config.toml
time_shift_ms = 100
num_classes = 13
arch = "crnn"
bidirectional = false
rnn_layers = 6
lr = 0.0027
beta1 = 0.9
beta2 = 0.99
grad_clip = 1.0
lr_schedule = "linear"
final_lr_fraction = 0.1
Rows from block 2 of a small sound classifier, named by matrix and row number. Each number is 128 + 24 x the weight over its row's rms, rounded and kept within 0 to 255. All counts start at 0. Numbers have three digits each. After the name is the row's rms in percent of the matrix's.
After each channel's rows are labels from the 100 clips, of 14976, where the channel reaches its highest value: "lies over" is the class under the peak. Only what is clearly more common there than usual is listed. The data: synthesized solo parts of chorales (CocoChorales).
# conv: width-3 conv, stride 2 (model.blocks.2.conv.weight, 192x192x3, each kernel summed), inputs 0-95

conv.120 102:115122137115169134151109136126175127110141135114226135164171123117169127144198116118142141101150131116122135139101134106120156130109086145116155144133109094086158131102143130151172108098117123114230132106139095105142160130138123149107166108149118157129119173133145122127138147105115116130
lies over: F4

conv.186 101:134142112136150157113155135114118107188117136130147108133138130116123114158109120150138112139115218187130125146126145128128114137116146110115131160114112109124127140117145135096123139112120174147136119132147160079173129148108124118158162154151118090144154141163144164126141132106095157165
lies over: F5

conv.64 099:103138130152125118124109135125145132133132148130132129123099147118103089104122148128136127111104111157091150126155109088101167156146166087132098128126134169171130149118108130111103132134088116145126167107090114099121165108129111171120093131091162096099098159181102153143137143115094167145
lies over: E3

conv.170 107:138087133090093115124127126111106101132149149127128110131175145107127159126124135113184121104133122097107111140095122097121120071135113152116173130209100116075111116116103124132155104119093100124116148104103116148137154152152128146128114083091108154122107144121193127130124130090151080115
lies over: F5; A4

conv.38 099:133124119130162138164103152109157146109161116112135121095133120145155142146149110178139126130126102149145080094129182132163149097131086137181129113130147129131145114123115100141148148094165115093144125119175107104129142125155150147110157168212147145148130101140136120129114118137137098128
lies over: G#4

conv.108 101:142116172120111140159111191106135133150165212198154189140136121129150126143146152139148110122154079093133138143109079146108139106147133130123128124155126122086128139137141197096134125135125137136143149135147151131100159105188118167128145098124127144143142170126130112101189132130149108115
lies over: G3; E3

conv.127 101:118129113117108116126138121164132153140122116140130124145109159155092097145113122152145163100105136196114172128144179104162108141145146128170130156140098118122138147138064130146113127118097156120113160086107122105158153085142110122138130159170124090108100146228135183139124138110106136167
lies over: D4; D#4

conv.184 093:136109129102132119160113153153110172164131122111142107156138138097158116155132166138115158114203146113172107179124096104108134132131109121113166127129126099108141120092198109128099097145122171172136087175156112158127130160129132128108124146130098149156099112079120126105113109105120103091
lies over: G#3

conv.14 108:117140097111114113135124114226149241120119101113097122151098139111121118140127129152114169086158108140152127131154133119126123129126132124154143117114105124175134141115129116153117110172107132136124117143134091167104095123101136103115113148138130113122102100105109140139113125121115123110
lies over: G4

conv.63 104:165133134119138112115116147138111128169141161121142123149123155101091135153103143159145147131143199174132157131125108110106114130136160125121153132140099089113113150118147137155129137144135184135118143150136125134126128112119130128121174164144124104148165133150154141169121133099127137138
lies over: G5

conv.89 098:116122107107127143134156111112129111155096108180153122140149125124141126158124126129134127118121170157113114168118146122145117114112104111106137199123132138095113151164109135117102119108089163171139091122132168097186119145127119117174169130128103110132128158168143168110164125127124117189
lies over: D#4

conv.164 098:102115126147121143115110139118100119115137097140081112111096084158124103093125125141116108136115128160104104124159191131192110114184120144160121146110120146150114138163086133110149155124137124112115144101131152098141119067114115124130097164131155102113102124182136107105125136127121134167
lies over: D4

conv.36 099:139143135122114105140104089134119134067088108123103151103125172112105139098104119092136151095107112103141133104114094131100097120112112154102120098154133155126131102099103121186134088126092114098089093110106109180116120130145143101111106101113126128120137117103129133168117106121149130080
lies over: D#5

conv.97 096:143121126110195161136135142099135078130128138101149141120113100122116129153143108138079143138107125097099101102091109119108120112097101110100099092098129128115152110108109114134109126087145099102136138099181123079100140079130129130104152109129124103180177119131116076135104142121125102107
lies over: E4

conv.94 095:083156154131129155114125094134159159111124122181146129149139126151144146110156113121152122165158135128144150105127115168126179182103131175150141145126109125134131167159162150123169133145162164113163126136122138128115143132131129135127144136147172149096162178126155123138177148163128152143
lies over: B4

conv.59 099:103112108084123115111135120124106117137135108100181113145133132166119127144104108137123128140125160160141162133045162117132109128115087115146114152110093103086113133123112114127112127090145161123119142125133122088174118121103113132133185125151121123120136183176137158139120122130114098149
lies over: D#4

conv.112 099:108126112130142131113141116127191107119101106114146086150160144116132135121149119113153140113148133160125139141114141126142157133121124150106155142148140115121158137092145126143153087112111113140169087115095125117146149164107106115154128104145105141094121134143160169173107153114111138143
lies over: silence

conv.2 102:156139132116144120134137148144122152167139146115136128147098136116094108176101128190134156126134165199143154128122109105098116132142155112139132135124093087125142156095134138137116133146137183124122155134145130122118107106121138136128175176158120104152141130165137153151121138090099147133
lies over: D#4; G5

conv.178 098:171102163129116102141129155136124152153143157134062152120093166130100155140106155104141153133122068104169151144144104106112102102179168148123121093169110136137127115096101147157124121158087117148079161110116117174087139094183129133121070113095145098132107104136124137151130126083146126099
lies over: C3; A#2

conv.22 101:088106121145140148096159087125127125125076109143128111141117109113097108094132145113120127127139156115113109177117133123134141116135110113067133152114130157120139131122120127114091108107091097172124080116088157114135112153127123082191103114087105099120116112111115127127140151084105141145
lies over: F3; A#3

conv.0 098:154154118145117117117138143136129120168127142106122122130132117115150147160114116165100117137132162160128093114144164113149138122108152125169113133115135115159126141164155110110143184140145160113162123158155122131153120162081179133140129151157143133165153105131116125121103145132124140145
lies over: A#4

conv.168 103:130148129128158146193154138141200148127151116097132127115126127098152120174155096127115116108116090123146109117158135127134176135115126124143112120114121120152216093113124089145140138133115100111146105097167076127102137134145166122134121134142125148161092098103083132130086114107117140101
lies over: G#4

conv.70 100:107114128129129122145126125136139132099152129109144126119122115097137125119147141129100143121122123149070137130121091103055162151130136100152109144099157196158135167109117123136121097123149131139176160121132133114119142123121118188144108136115188157119096168137126102119095153091090118151
lies over: G3; F#3

conv.144 095:155149222135124166167139145110143123099118149140131139112143116135166147150148102101120128133119106086092104095145110154127125141110123152119104110113137144144142088132092142146149126110135102084133100114139125139108135106164121113125114107134148153132154120098117127135128112145164138102
lies over: C5; C#5

conv.188 097:146110113090117140112131180112143143209148182140136152122126158123121143150122184145136109127133144118176129161125099111120141116158161129112140116141121114108130097149165148120129129159110136175124137169127150154134155149172161157119130124109077162146117139099118128134140112125125145117
lies over: C3; A#2

conv.19 099:113108137136125165151176158082134116173139151153146140130133097106141081148142142105122087113119107088121122173145122108156144114158136109072115139114127139089138073127146137099126106104100076166135121093151170082140138125147129131158127105090096136146107115101108104077153112090116128141
lies over: D#3; D3

conv.73 097:148176105153117111140144144127138151147124146131129135118139121113154142148124140121133121138134161141143099131144136168109135148098161124158121150133151130173116148180202151097115154161130167134149104193135125142141107175106162158131122142118130131144169142097126139113128149161131161137
lies over: A#4; C5

conv.17 095:135110124145135144121132102114114128132130122137086121083107127147137127120125135181130112149140155167143115130144174133184121098176125139147137136138118110127119130137133128128144165106132141118121140124143132121116121123135127116118107193155141121113107082151131116108129104143128124128
lies over: D4

conv.133 097:113098146123148138147118168106124133156182178139145143134115129143119113148161161128114136119143090121125141129119114101136152134184153122159128124130110133102122146147121139110148136135117134130128200104148124095116167086161116188105133109121149144141093155151129116104134119106117122114
lies over: G3; E3

conv.137 096:138128119126109110134104175138139147186151178148121151114102184123099121149103178136161118123131104139163152148118119104125126119151171118125128107167125113125143136150167148137088132175116145166096169181126135135124160148137143152091134159099093113136105139129121163137152131117138148113
lies over: C3

conv.131 097:115062094091115104122146118158126133097115101131131098179137139106105135104136150133133171111146152149070110156129120102114131143118122132136156157132129146133125205134103121145144108133142148169151140142105128143137101122111078146157114129112153113094113112129155123122122190113088100167
lies over: C#4

conv.163 097:120124105110141142136153116141123149179123095128147113149139128134125106120115168122121135128160143126154100215113131131144148102157113108077152144134124108097109120121165096123069096125106128176138078140126138137141118159118115101158115127109082136082130118072134134101110116106087108104
lies over: F3

conv.113 098:181154124107142116146143118119128095094109118106114151099123144133114134124124051108131140133094131095139119071112112147119100120079147130108114090140121115126147100100093110152130112145110087078100107099134109172102102110144153101108127102123118131140160098110131124164082103119149114094
lies over: E5

conv.27 097:113091118084166130137138140130128125144154126120153129178112134125098101159147120160115165137139114141146106109078115111112111133105103130121134114112116100088142137108109127144139105102156147122128143117177119076098148082098135133122187133157120110139144110143123116149146144115090092108
lies over: D#4

conv.33 100:113105115112112135153165138106126117177134120174128135135150119122127125125115146116140081115102136102111131177147142118154132097165137107086133161130113138098135095151133151090108119104087075189134116119116191116158119140138111125167136123076091116144104127124138140094149132103105131170
lies over: D3; D#3

conv.67 099:105148115119126123131124142143154171130137100138129143122133151141156145133129151126145138143161129112194144153126120138133167153129146144167151128157136116151127136140222118124143096174151164156158086216131133170121144167121123153131161150149098164119130130103125138121139123139145146117
lies over: silence

conv.185 100:155137160141114143141134106114125132094120121156109131137150133131125189097143124140156140147145144111152128112127139156128152124108111212142154109179160152127109137156143145140171150134144145128142115158126144166121126157143138127159115126146144134102142109084172132130149151150221127118
lies over: F#5

conv.149 096:126118140142127112155143118133130130101137137107117119116119118079138138086129135136096145114107127134098121124147101137107134135134105125142112133110187244171137156121099113143117121123129121134149153118133119118115145116139132170164094127111193147131114125148127090142100152132131130139
lies over: silence

conv.159 101:121102109122098126098102118094105113140137136134140114137104121176114106106114129114118082126129142139129140130137195110185132105190128107155129153121115100128080116159140120103101134103129133124112155122121146084154115104135108124128119149135104104111088130171151151097126108126100125176
lies over: D4

conv.34 099:132112110105146131124109148145104154150161141114126127145077132153093107143071143178104140136158147135184120137064104137117141138137111117133137102107121102111117146115157122109078100143166197125101151160148102127087097130142119120108163174159130086126128118125115147122110118136131096111
lies over: C#4; D#4

conv.30 104:146121100088086069130131098163120136113106093125113124108142201140091141121080127120184153087114125152132150134128148115133083105133114137132141128153101116124120107120081098176117116150085107136083138112096105205140127125118132096115100128116124117115090127150139174174118088123137120134
lies over: D#5

conv.147 098:100153120151138135121111096115181109112094120100146128128161152125142134103146117092150119119127130156121131116117130120121173132105115138109142141142145114131153127113133118120148113115103083116147113120089109104145159157114122130120115103143123165117115149136138165141124131123117143133
lies over: silence

conv.158 098:098121110124132154136172127137152143164095124148135122138110119110109080139132141102115127114136136097164131170136131107138129137132139102058135145114110135140158094111141116110082116123088110159140099108110155125133115152122126067164097119081087076126089086090094133116138106123114151139
lies over: F3

conv.179 100:123133110084116104143124069179147169093126065136108132135120143148109116118124128133132165134152091125169141113147133140134092133130120144136138119138069108143125112103116117183144114158140111102106116084120132175101115106101122093116104131122140105119118094105126137158107135122127113104
lies over: C#5

conv.169 096:124103118120135128114164098135131122120096114141128100163136116111118126100154126105113158129121157132086111148139139116135134128133106127083149171114136173129137157133095123139144117105093110162152119118111158113121092101104118114222098109087144085113108113145146099124145192118112126168
lies over: C#4

conv.48 100:110125117122142105145130095174138148098133112108137127147128131109121107125141129161111167089126120154085146125157135106107129144131140109144124146112126176166161173110084121142141114140121132134149140104126122123122123086112127156144123134157170108121115137166132133152128177103092139170
lies over: F#3; F3

conv.76 095:119122128085131133130097151148107160162163141112128145166097128148104117148107167159099146141186123109183126168085086118111143149159108132116158078123108099108128148125183115131091105144146188153109133167147098125080106134141124128106145156140123117127124105113120137120117127135130102073
lies over: G#3

conv.45 097:192150180137148136098119112098099098128129159135139124143135123124099171115130114151158124165134168145118128101132130136124142141129142201123153118159135140131108141119157150139159152123145164092145158163132144144127110134146143118153137136115157115139197135124171115148147153137189148139
lies over: F#5

conv.135 098:186113152153124131134098118128121114081114163145120122126120118104147175106149130129110159125134155105086108114115128137111097104107082166112123108128154151140134150132127123151168098122111138114145138154122122136100127123174119113137123116127137120141146086122141077145104159121170084133
lies over: F#5

conv.181 103:135152145123123100144128092121125117092094112107100159099131155135107125114113091115138149124114097085164148097113090126091099144120127145092113087136119147130139100103103132166119091144114086096102105105100124171099128126119131108130120090092139146119126094100116141175109105138156120078
lies over: D#5; A#4

conv.110 104:130190096155133112139137119148148162143130125099106137103092140128098097157092113139113147117105134135142153128157099146109136173105214121139119082123131127188151108117183118134097141173114134114086138151144117139123116135088190101125103134106129092160139116140089151144101119148095210112
lies over: C5; A#4

conv.105 102:136140117162153135114078111119135141124127122065129127114084126119130104125101120125084119119149134112156130103099101135096151151094118080145090092085155140165166125132166113105061107117143130120135108167129081080097114140108148134103139134124127112129148127123088121138111124127101146109
lies over: D5

conv.46 098:120113164128120156150116189119127139150181200163150177137091133130128127147124154119138112127136094105136162135127076129105149133156182123116103100160136110120129115120149205108116138146128137132136174125129151144090168097198121156109149117140135143138123153128099109129170128112125151097
lies over: E3

conv.58 103:120132112153119124108098126106115130113136138093138124122101106164110107096109109114117093100097098136104146093134165110142134138139148119192094146113132114162111109167126118077120137100112101066104170122106095070151157095137113143109116125132123100100099183191113135098106081135101138163
lies over: D4

conv.13 097:123130136137154100105123076127147104074085104126121098162156148115132145094149117091156163103137144119106136113087126126118137133100109158103180121150131108112134143094123125153169089106106141121140094120088120132129115144118126112146116114115090139123123111131171141180140169103140124133
lies over: A4

conv.99 097:132116113129173143153120135135160165104161110124124114093118144126153123144148116172110130128097094151137123104151157118151159109140120119175095103127156158171160131118090090153144137138151108118146127098155117133115159102137149158135139158181159140136096089134114121132091112116148127135
lies over: F#4

conv.80 107:117151148139134141149107124103107107122151135127121131152129082164132137133142096148103100211099135158132135097153145151153127147137157150154115123113130135138106145143107124119142205112220154075122159137158120118137119127106136128118135150152160127141166134143155120099130117155129150134
lies over: B4

conv.88 095:141120126094139140123134105127157141155127113128130120123148131143134148127147138138142117151148141128200133142160193117202134110162121134131160129155123106116151099122143115138146152136130117148138097121134143150130122149131150099144131158164104142129130093107145159123139116135134103127
lies over: D3

conv.75 103:112088123118158150149097135104119123101192158114162117119134091151130114150144135162134120137105099157104117111112153098141157123144115112171115140138132143105126145120079123121134128072168149088145184098159099070141154093165121179118166158190176140144104173163129108118108120126104096164
lies over: F4; F#4

conv.62 100:108123182138125152146123137103128149127158170182142161179092120162095111103110126131146119141130099126114193104128115144124118149153145143139121132135099134108119139153137197099126126118143153112119182117124152124121155088137079143125141139121145109064135185154142134128177147132129137141
lies over: G3

conv.126 098:123152116157114106127107134171136191128124121099087144130107155100121122107103153138113146100177127115132114151133113144080139153119122116151146129121144128180144159124190114134092091178107164133111100195109087151119103158112138115130082149113107123139098097098114132134107135127114140119
lies over: G#3

conv.191 100:143103192130132155146114171110113124142159192168134160127122125135108128121141144087151118141151083081115159113114092126112134122152133153115140101162120126086115128134144169136145130120125121124126154130132148122110171080203102144121108080125125141116150134128138092118161154119152112108
lies over: G3; G#3

conv.15 099:136110140102124164140151145100121091141152126121139140127143107158165162138154125118102092168121096099177103146143151139184133110151122135122129138119126130101112075117126115130149126077166086139140117104155138127126120095167124114153144116160122148122148134102131099107126109141159092120
lies over: D3; D#3

conv.81 100:125106144144170155161135134121149130113138134112145122093111118079142088143129134146078110114111104125111103114118081128080167133111105096131056103093154167164165129075115118115090101110126111130136148098153128096091163122129136175145127127131162152141114121133076091132121119105110126113
lies over: F4

conv.20 105:155091134108095107104111144118099129141155149120110124125127158122114151105104153117162134113137124109114136141084096089087124091146138144114142095190108119088104129116122134129135126130124125124100149134091118148106135123160113147102107124085121126091133113119157132150124126090164092092
lies over: A#2

conv.61 099:119139149123127130126134131163164136133107128142154131206140135106129131134177124129150200127143137158115138129143142117122113152115149144123169159132126117132168188148111159166161129125116131134165135105122158114138133116118129121141119118136132107119135137149155143155151209099105138159
lies over: A4; F4

conv.114 098:127133127153171129151117126153157144084109105093148081136137136090148108150148107116124139095129133104128086098095100128083142131078103100111118092109112121132200113101131097170119079118111099106120100137143082115110106116124155090097143108132115124152130114110101118158080147120106117069
lies over: C#5; C5

conv.31 093:113089131117136112108137130147151123095107131138116121165120129100092106063129137119124185115133127107059103150136145088102099117122099135117146137124117174133105156102100143172117112109117121157134127101113144118105133079115121128164099117086149120108105103132155078141130194102109092132
lies over: C#4; D4

conv.122 100:132079111113119107127139134150127135120135138128114104143102130107107109103115183124128150085122124128077106163150107080118123116139135118122152123139151181129106171125112139128093101132112122186133156135113150138120143128138113155157088104092157115115107108136139113112123166095117115142
lies over: F3; C#3

conv.54 099:142145140209131148113115125095126095127108155089114134094121118095140150126141109123113116119138136104099128102104118137101121115082116146128095087133191135145145096151164128105123146119099118092122091168128100099129129175124164110117110117122114114134161076092123109128110130151162138117
lies over: G#5

conv.180 099:109108104124136155140132118131119124113128107131102112120108114139126098110123148141112128134122128143109109139147179117173143096194122122137124134104119137125110125141106116120103142090128127150125151121130121109136110107133114116145101171133147099107094113149149115103126131124131110148
lies over: D4

conv.142 103:100123087098118119135082110153115174120149089100130092133116114146147131115130146163120134132172100134144127145120123097102144137132112105148159127137096109130094147118170100114124121150150162135133144151132073168121110150099105165079140162142158151111086150110132124123109107117102118110
lies over: G#3

conv.95 097:109124136092124132120191129124131107152110126159130136138159134109135128125141156117134106123136143105139115204151152148147125082126120118084150172142128142100118108153136134108131118119100104211155105130112189141154100155113107116192117124107135147140126100093143138111150137137113122150
lies over: D3

conv.72 104:162155165150136149171129154099128098121135146144130137112140059118177151162146085144086107143115120115088109078139123162132144135095134145144113115105172168134133128152115136100160149095137144083138134137155126095143124135148130142150142130144136159175183121114112095105133138165146138141
lies over: D5

conv.151 098:116109115100112120116166115106126114140117120167127139149143132139104118105106142084142110128123143124110128167157180136186132071143119106089146154149120136091090110166120131097094130113115104202132120119105202142160126138122109098169089118094113099120097114121149162102153126129130123174
lies over: D3; D#3

conv.87 098:149127069145145114137129101169154165125129110105096112111073134124090101144108121177091150119109113148129128112169149134131135135121139085150099107100131144175154150135120118149098132160124121120121122109151119135106116102098159133142113160141142100134100080131066132129100124102093132126
lies over: G4

conv.47 102:110124119139124139118140103103125067145096110150111116111130120125091091094125124095127075126095139108112143152142160107162127115143127108098122150121133137107127101142122139097102128092082074143124107091101156085164137129124095095158095097066090100107102124127127151125134109101100151148
lies over: D3; D#3

conv.145 100:135152101135125136108129154125112159194136148113139134132127120116142134142108135132129078137152175137182094141116134138138136132118147102132130142111143088135110114147183124106109148158122160152123094190130129139159111183095152119140145144120078132148155110099127149093111097144128137129
lies over: A#4; F5

conv.111 095:140108110151166166128143114104122140141137123134101097108079101130106126116098153143090093133131142142139122141132145104156159120192116110117104107118113115124145116121140110091082139110127134159110134093136127082102128136126146129142104170127124108100092108122116097138115112107117133103
lies over: F3

conv.29 102:179142135167124136155113163082117102147149160089114128092145091075171162151136142141100111113115159132101068117123118121096118091104123127141121117124178167142130139135134111113131144107120133129148128159153121113133139146161162163145124143138146147187144106126125077103096140136139107145
lies over: F#5

conv.98 099:134080111127144141109137106148112112135079124145117101144111098113083112086110151123117136115168155120107119186119131116129140105152087115093156138121124147131127139132128113136107108102100116171119100114096155121121089123131125087176105111077116080104121104103130101129134143077123126125
lies over: F3

conv.74 098:099079082099131115113106102146130130096149110107146093149133137144107134096128153161126142137142123176091121134121152090141176128152119104190139171113106129137115165140095127124140127138148151123152178127118116122143119107104099174132150166170172127096092164176144143108123140099082100161
lies over: D#3

conv.138 095:103106111086116085098130115181136158117112112145122095193123136105111114109125163149138167108193146158117124159119125097098125130132106131136172143122105111136109192103127131157128110124161181167136125138097123146121096128087103130136125148120121109103108122144139127137131170106108085136
lies over: D4

conv.118 096:158099120134105101123105201117113131171180175145087142128116173121105099148105175136163113097129117106134149132113123105120094086173170115132126116177109143135141107118136146135111129144111136149116174149103129142115171111197134156119112116089118132143108140147109139134134108112135128097
lies over: C3

conv.121 099:097149160135122146149142134128150168130150117168148159135158095146189145133153102111114105136158124106125133111129123175130141162104135167156144134134152129142132140146162151130173137127162142090174114149165132145140146137145120143135157102181145180123151157086133099096157120163166144118
lies over: B4

conv.51 110:126134112127109092146137106244145192135113121133127122166122163105110111140132138140146208082141125159138164145155125118097100151135143141141153139123118128151146171111107123169131111163091142151143135102117119144127132096135142124146121138137134120130117128163132168148137159111091136143
lies over: C#5; C5