Rows from block 2 of a small sound classifier, named by matrix and row number. Each number is 128 + 32 x the weight over its row's rms, rounded and kept within 0 to 255. All counts start at 0. Numbers have three digits each. After the name is the row's rms in percent of the matrix's.
Before each channel's rows are labels from the 100 clips, of 14976, where the channel reaches its highest value: "strongest on" is what is common among them; "peak on" is the class under the peak. Only what is clearly more common there than usual is listed. The data: synthesized solo parts of chorales (CocoChorales). In brackets: how many of the 100, against the usual share in percent.
# conv: width-3 conv, stride 2 (model.blocks.2.conv.weight, 192x192x3, each kernel summed), inputs 0-95

strongest on: viola (100 vs 8.5); note F4 (58 vs 9.1); note F#4 (32 vs 8.4)
peak on: F4 (54 vs 3.4)
conv.172 099:121090140090146131142161111148150101124109101094209111220206127091171154150231093110143157110160146145105120147060147111136147098082067155095195170139111097086149148091120121172195108092096115120195087087131090102163120145114136132151164086144080159125140150111162126129117178095113081132

strongest on: horn (100 vs 6.8); note B4 (61 vs 9.4); note A#4 (53 vs 10.7); note A4 (26 vs 9)
peak on: B4 (57 vs 3.7); A#4 (42 vs 4.1)
conv.91 101:102210135166140139085122150096139096130150153123137139126048076132128109114099102141106055176122120107139139082117101171106151203084163134107059103097153129161138108168168137077092163135165153097110133169124130081117141142089149090121127117092139107126218136099103121102135123177124187142

strongest on: horn (100 vs 6.8); note B4 (85 vs 9.4); note A4 (35 vs 9); note C#5 (30 vs 10)
peak on: B4 (78 vs 3.7)
conv.129 096:117176140156136150146123135136163175113133126199119169139151120138167188107154120118127112158155154131138115114136132247139158150094124173178150106151161160176123182203197156124197142157142158117099115201138150160135126181121137112155139144152185165115138139069179138139193143230199142108

strongest on: trumpet (100 vs 8.4); note A#4 (55 vs 10.7); note C5 (48 vs 10.3); note A4 (28 vs 9)
peak on: A#4 (50 vs 4.1)
conv.37 096:173183109159138107137140125158119170165133146100096129136075144120121125196084111182110152136106146198118141107182133125129084146136215108155098132117114161197137141128127119149107191184121141117121178113151112165124096152101191135125106163128166097198158126149113148160104114121123179130

strongest on: note A#4 (65 vs 10.7); horn (62 vs 6.8); note A4 (42 vs 9); trumpet (38 vs 8.4)
peak on: A#4 (58 vs 4.1); A4 (32 vs 3.6)
conv.32 100:147236119152095108125146138148146167154118111118065160110092128115106098160094132128126136141152133127154156120209129163132136185116223115123109088115101119213141129152196135125124153200116127126098122170137130154122097151080177106127074129075148105174157095097075155142134112150124230101

strongest on: horn (100 vs 6.8); note B4 (85 vs 9.4); note A4 (39 vs 9); note A#4 (36 vs 10.7)
peak on: B4 (82 vs 3.7)
conv.132 101:124117138101124153159193169149121118171158113224127212164090118136128094163126142109126121136112073070164159140133129180135092139143147129110104148106093123111145142180134180147110096128128115153090127119141236133154102131145110104150136120081105096129117147133092162118206115154127165154

strongest on: trumpet (39 vs 8.4)
peak on: silence (92 vs 12.2)
conv.69 099:101133081144069043109070124163096153082083089098113112097151090136175166103106136107128126126166160135151084128121159138129148129111070114211150142134156100143117131154187086130119147145133151096136099195097058172148141177122181156087128137163082207118092128094114111102097073150141121099

strongest on: horn (100 vs 6.8); note B4 (59 vs 9.4); note A#4 (40 vs 10.7); note A4 (37 vs 9)
peak on: B4 (51 vs 3.7); A#4 (28 vs 4.1)
conv.116 103:106183164116095135144159113184153179136128077162085149133105113158116095136116136125127157147142112096153147148229139180155085188129170130103132148101073137170142138140110155139115139172141114136099114114136171161116092095085119068131067111096143107131143108107090151124172146146142165135

strongest on: violin (100 vs 13.9); note F#5 (70 vs 7)
peak on: F#5 (70 vs 2.5)
conv.107 092:181133173130138141140108085101095063088126160137134111119150104147151208104155101160113117155126147100133109075101109162127088132112114220126138075139146162091093113144116142154177139071161115075137132146127134146114079127171133125153143103151133145112183101097162080137132144164235073076

strongest on: flute (96 vs 8.2); note G5 (31 vs 6.3); note F#5 (25 vs 7)
peak on: silence (40 vs 12.2)
conv.166 099:086132096181127128112105115147133159086066128079107101127096120075099084078092147127098129109162154134104105148128099118065169138102095044147121140102178172214134158125169102105057104150105151137146094185101086113135142165077122145150054143072151096075107115108095121124088142118078162148

strongest on: saxophone (61 vs 1.6); trombone (31 vs 7.2); note A4 (31 vs 9); note G#4 (26 vs 9.1)
peak on: A4 (29 vs 3.6)
conv.85 104:102122064057093099121101083132114145084144077098123147106109144201081122107097080130145120132089082142173164097101181134156092128137103128149104116119062067112104090146103080123121102137152114042045151090118081155140129077095104106079140133163118121091082136164123165137107092161136106125

strongest on: violin (84 vs 13.9); note F#5 (63 vs 7); note E5 (46 vs 7.7); note G#5 (28 vs 3.7)
peak on: F#5 (39 vs 2.5); E5 (30 vs 2.7)
conv.26 105:173147133202136124105101120102105128116099168114077086109114152074094154117098131131152112144142158136115135098133103134112112122085146140097135080163165150164132117135190120106116156166118146119097105187123128148134140185126163113119114124106127096143183081113140147154102122127153167127

strongest on: violin (69 vs 13.9); note F#5 (46 vs 7); tuba (31 vs 8.7)
peak on: F#5 (46 vs 2.5)
conv.92 101:169074147113109116108083159140093118140153166147070099131123149105084190091102196117139170118104151123082149149134094092100128060179157159115146080175107149127090165123099163155138120122100122163114186129091114151088101079169106151121071126105130113102104128137151094146132161076171129084

strongest on: viola (73 vs 8.5); note F4 (57 vs 9.1); note F#4 (37 vs 8.4)
peak on: F4 (47 vs 3.4); F#4 (31 vs 3.1)
conv.12 105:091097129137157149167120122138204121102143111113209079148167115074189144150176124138118135085130120165071109123118109117079223145094103125140134179116129160148183170080118122123147129110139128120255138101160111090152172143111120170142166127164168163138113183150131126108129171069075134169

strongest on: trumpet (90 vs 8.4); note F#5 (40 vs 7); note D#5 (35 vs 9); note E5 (32 vs 7.7)
peak on: F#5 (26 vs 2.5)
conv.146 100:144135089159153184110155125085116099155114127102136081099103111111095098118080090128043102156123167113145115138096101098117133135120127067103054116090129134121135095086143075094064133083109099122112094100127104059095108129097156092171150130093113068147152104085069100145105094110101151132

strongest on: flute (47 vs 8.2)
peak on: silence (33 vs 12.2)
conv.123 100:122180110143117123136139091148255156114096094114149133122158189105137108137154101118167144076129135181158174126156145151133179169133143135126138116144129114161228116096155134156156112157095107146136131109101115138128189156126147108119113162199133138136108117158126217185124129133121177146

strongest on: trumpet (55 vs 8.4); clarinet (45 vs 8.8); note E5 (42 vs 7.7); note A#4 (37 vs 10.7)
peak on: A#4 (33 vs 4.1); E5 (31 vs 2.7)
conv.182 103:172147132141182147193132208117158108155158162097141138097135120028184125227153135156073117095105119126105106123130103120116131097069105069135090112116151133136151109071135113127120139133132128126143110143221134108111135134146180179125157128124124155242155113120095107123119130096127131137

strongest on: violin (82 vs 13.9); note A4 (42 vs 9); note C#5 (30 vs 10)
peak on: A4 (38 vs 3.6)
conv.40 104:153113139076117073142162094207138134110072128132126118154155190107095131133116105126168221086116140160135178138110149100121063097108127133117156130163090093110141126088058117248135084132070111135118105079106121199148129115113146074123147113147123105134107119143148170218113144125136103130

strongest on: cello (48 vs 9.9)
peak on: silence (85 vs 12.2)
conv.157 096:092099058102100048119127133212127189104119081129121105149156139100174160104135193149135160087164154132094110157125105125094154138125074116157183152151159160151100176136143096143128117176143163177173127199125137172153109170119138185137109152124145189097114143110141117122110152126107080159

strongest on: horn (100 vs 6.8); note B4 (84 vs 9.4); note A4 (38 vs 9); note A#4 (34 vs 10.7)
peak on: B4 (78 vs 3.7)
conv.96 103:035167113156111111088115119088116115093127110124127123143066099179116099061093077110111108158125089150163181085139163163138135201128154136151082120077123116169122084177140132057092152090182127062105133133110114078129126114079098100112141111135167089065134172152086132094137098185108154145

strongest on: viola (99 vs 8.5); note F4 (76 vs 9.1)
peak on: F4 (74 vs 3.4)
conv.162 101:112089154065138140142130121110152085106125122077209110179209133122166166117198130123136168115162157134118106138051133111118121107093049163086179142126082092060145124086123102168203100047114126116155121127136089113134106160132121140131171107158130163127143146112161114160097166119119051094

strongest on: violin (100 vs 13.9); note F#5 (62 vs 7); note G#5 (32 vs 3.7); note D#5 (29 vs 9)
peak on: F#5 (52 vs 2.5)
conv.44 100:146118169170142123101085075099117126071056102129089084123136153112103173044124133073151133140136156104117123108085104108128147122122092197094130084178169172146136125115142125139150122112116127109117086149090108139112130166126122106148102102108138142092168097109163143170134127141185136122

strongest on: violin (78 vs 13.9); note A#4 (65 vs 10.7); note B4 (47 vs 9.4); note C5 (33 vs 10.3)
peak on: A#4 (56 vs 4.1); B4 (41 vs 3.7)
conv.41 096:130106093100145116118128112119108111083110117100137117117100131139100102115097107121092135133131129079158124102060068113078106151081081137109097055086096117117142128100093104151095067101138104108108111091113132112042095135114126096106155091120124087115140125095122057166099122144151127086

strongest on: violin (100 vs 13.9); note F#5 (80 vs 7); note E5 (27 vs 7.7)
peak on: F#5 (79 vs 2.5)
conv.39 100:174107120123157092098104096098093113058097148106122078120125124134119190087106098145104137146117177093153118105057108124126115125104067175129117086129134149117123147113141101150127083087136162093126126154114080127100089116130137113123168132148149098120168117105147057149093138142187095118

strongest on: flute (27 vs 8.2); trumpet (27 vs 8.4)
peak on: silence (34 vs 12.2)
conv.161 099:153138116230132135100073134138128147124086140105090109126084156090134139109090143130129132128175148109126144117106125138124112103130127095157134084129192121185130146167235122128058145173128211115125071241103098153132130184120167095136092149121090107133137073087117145124096153149136141133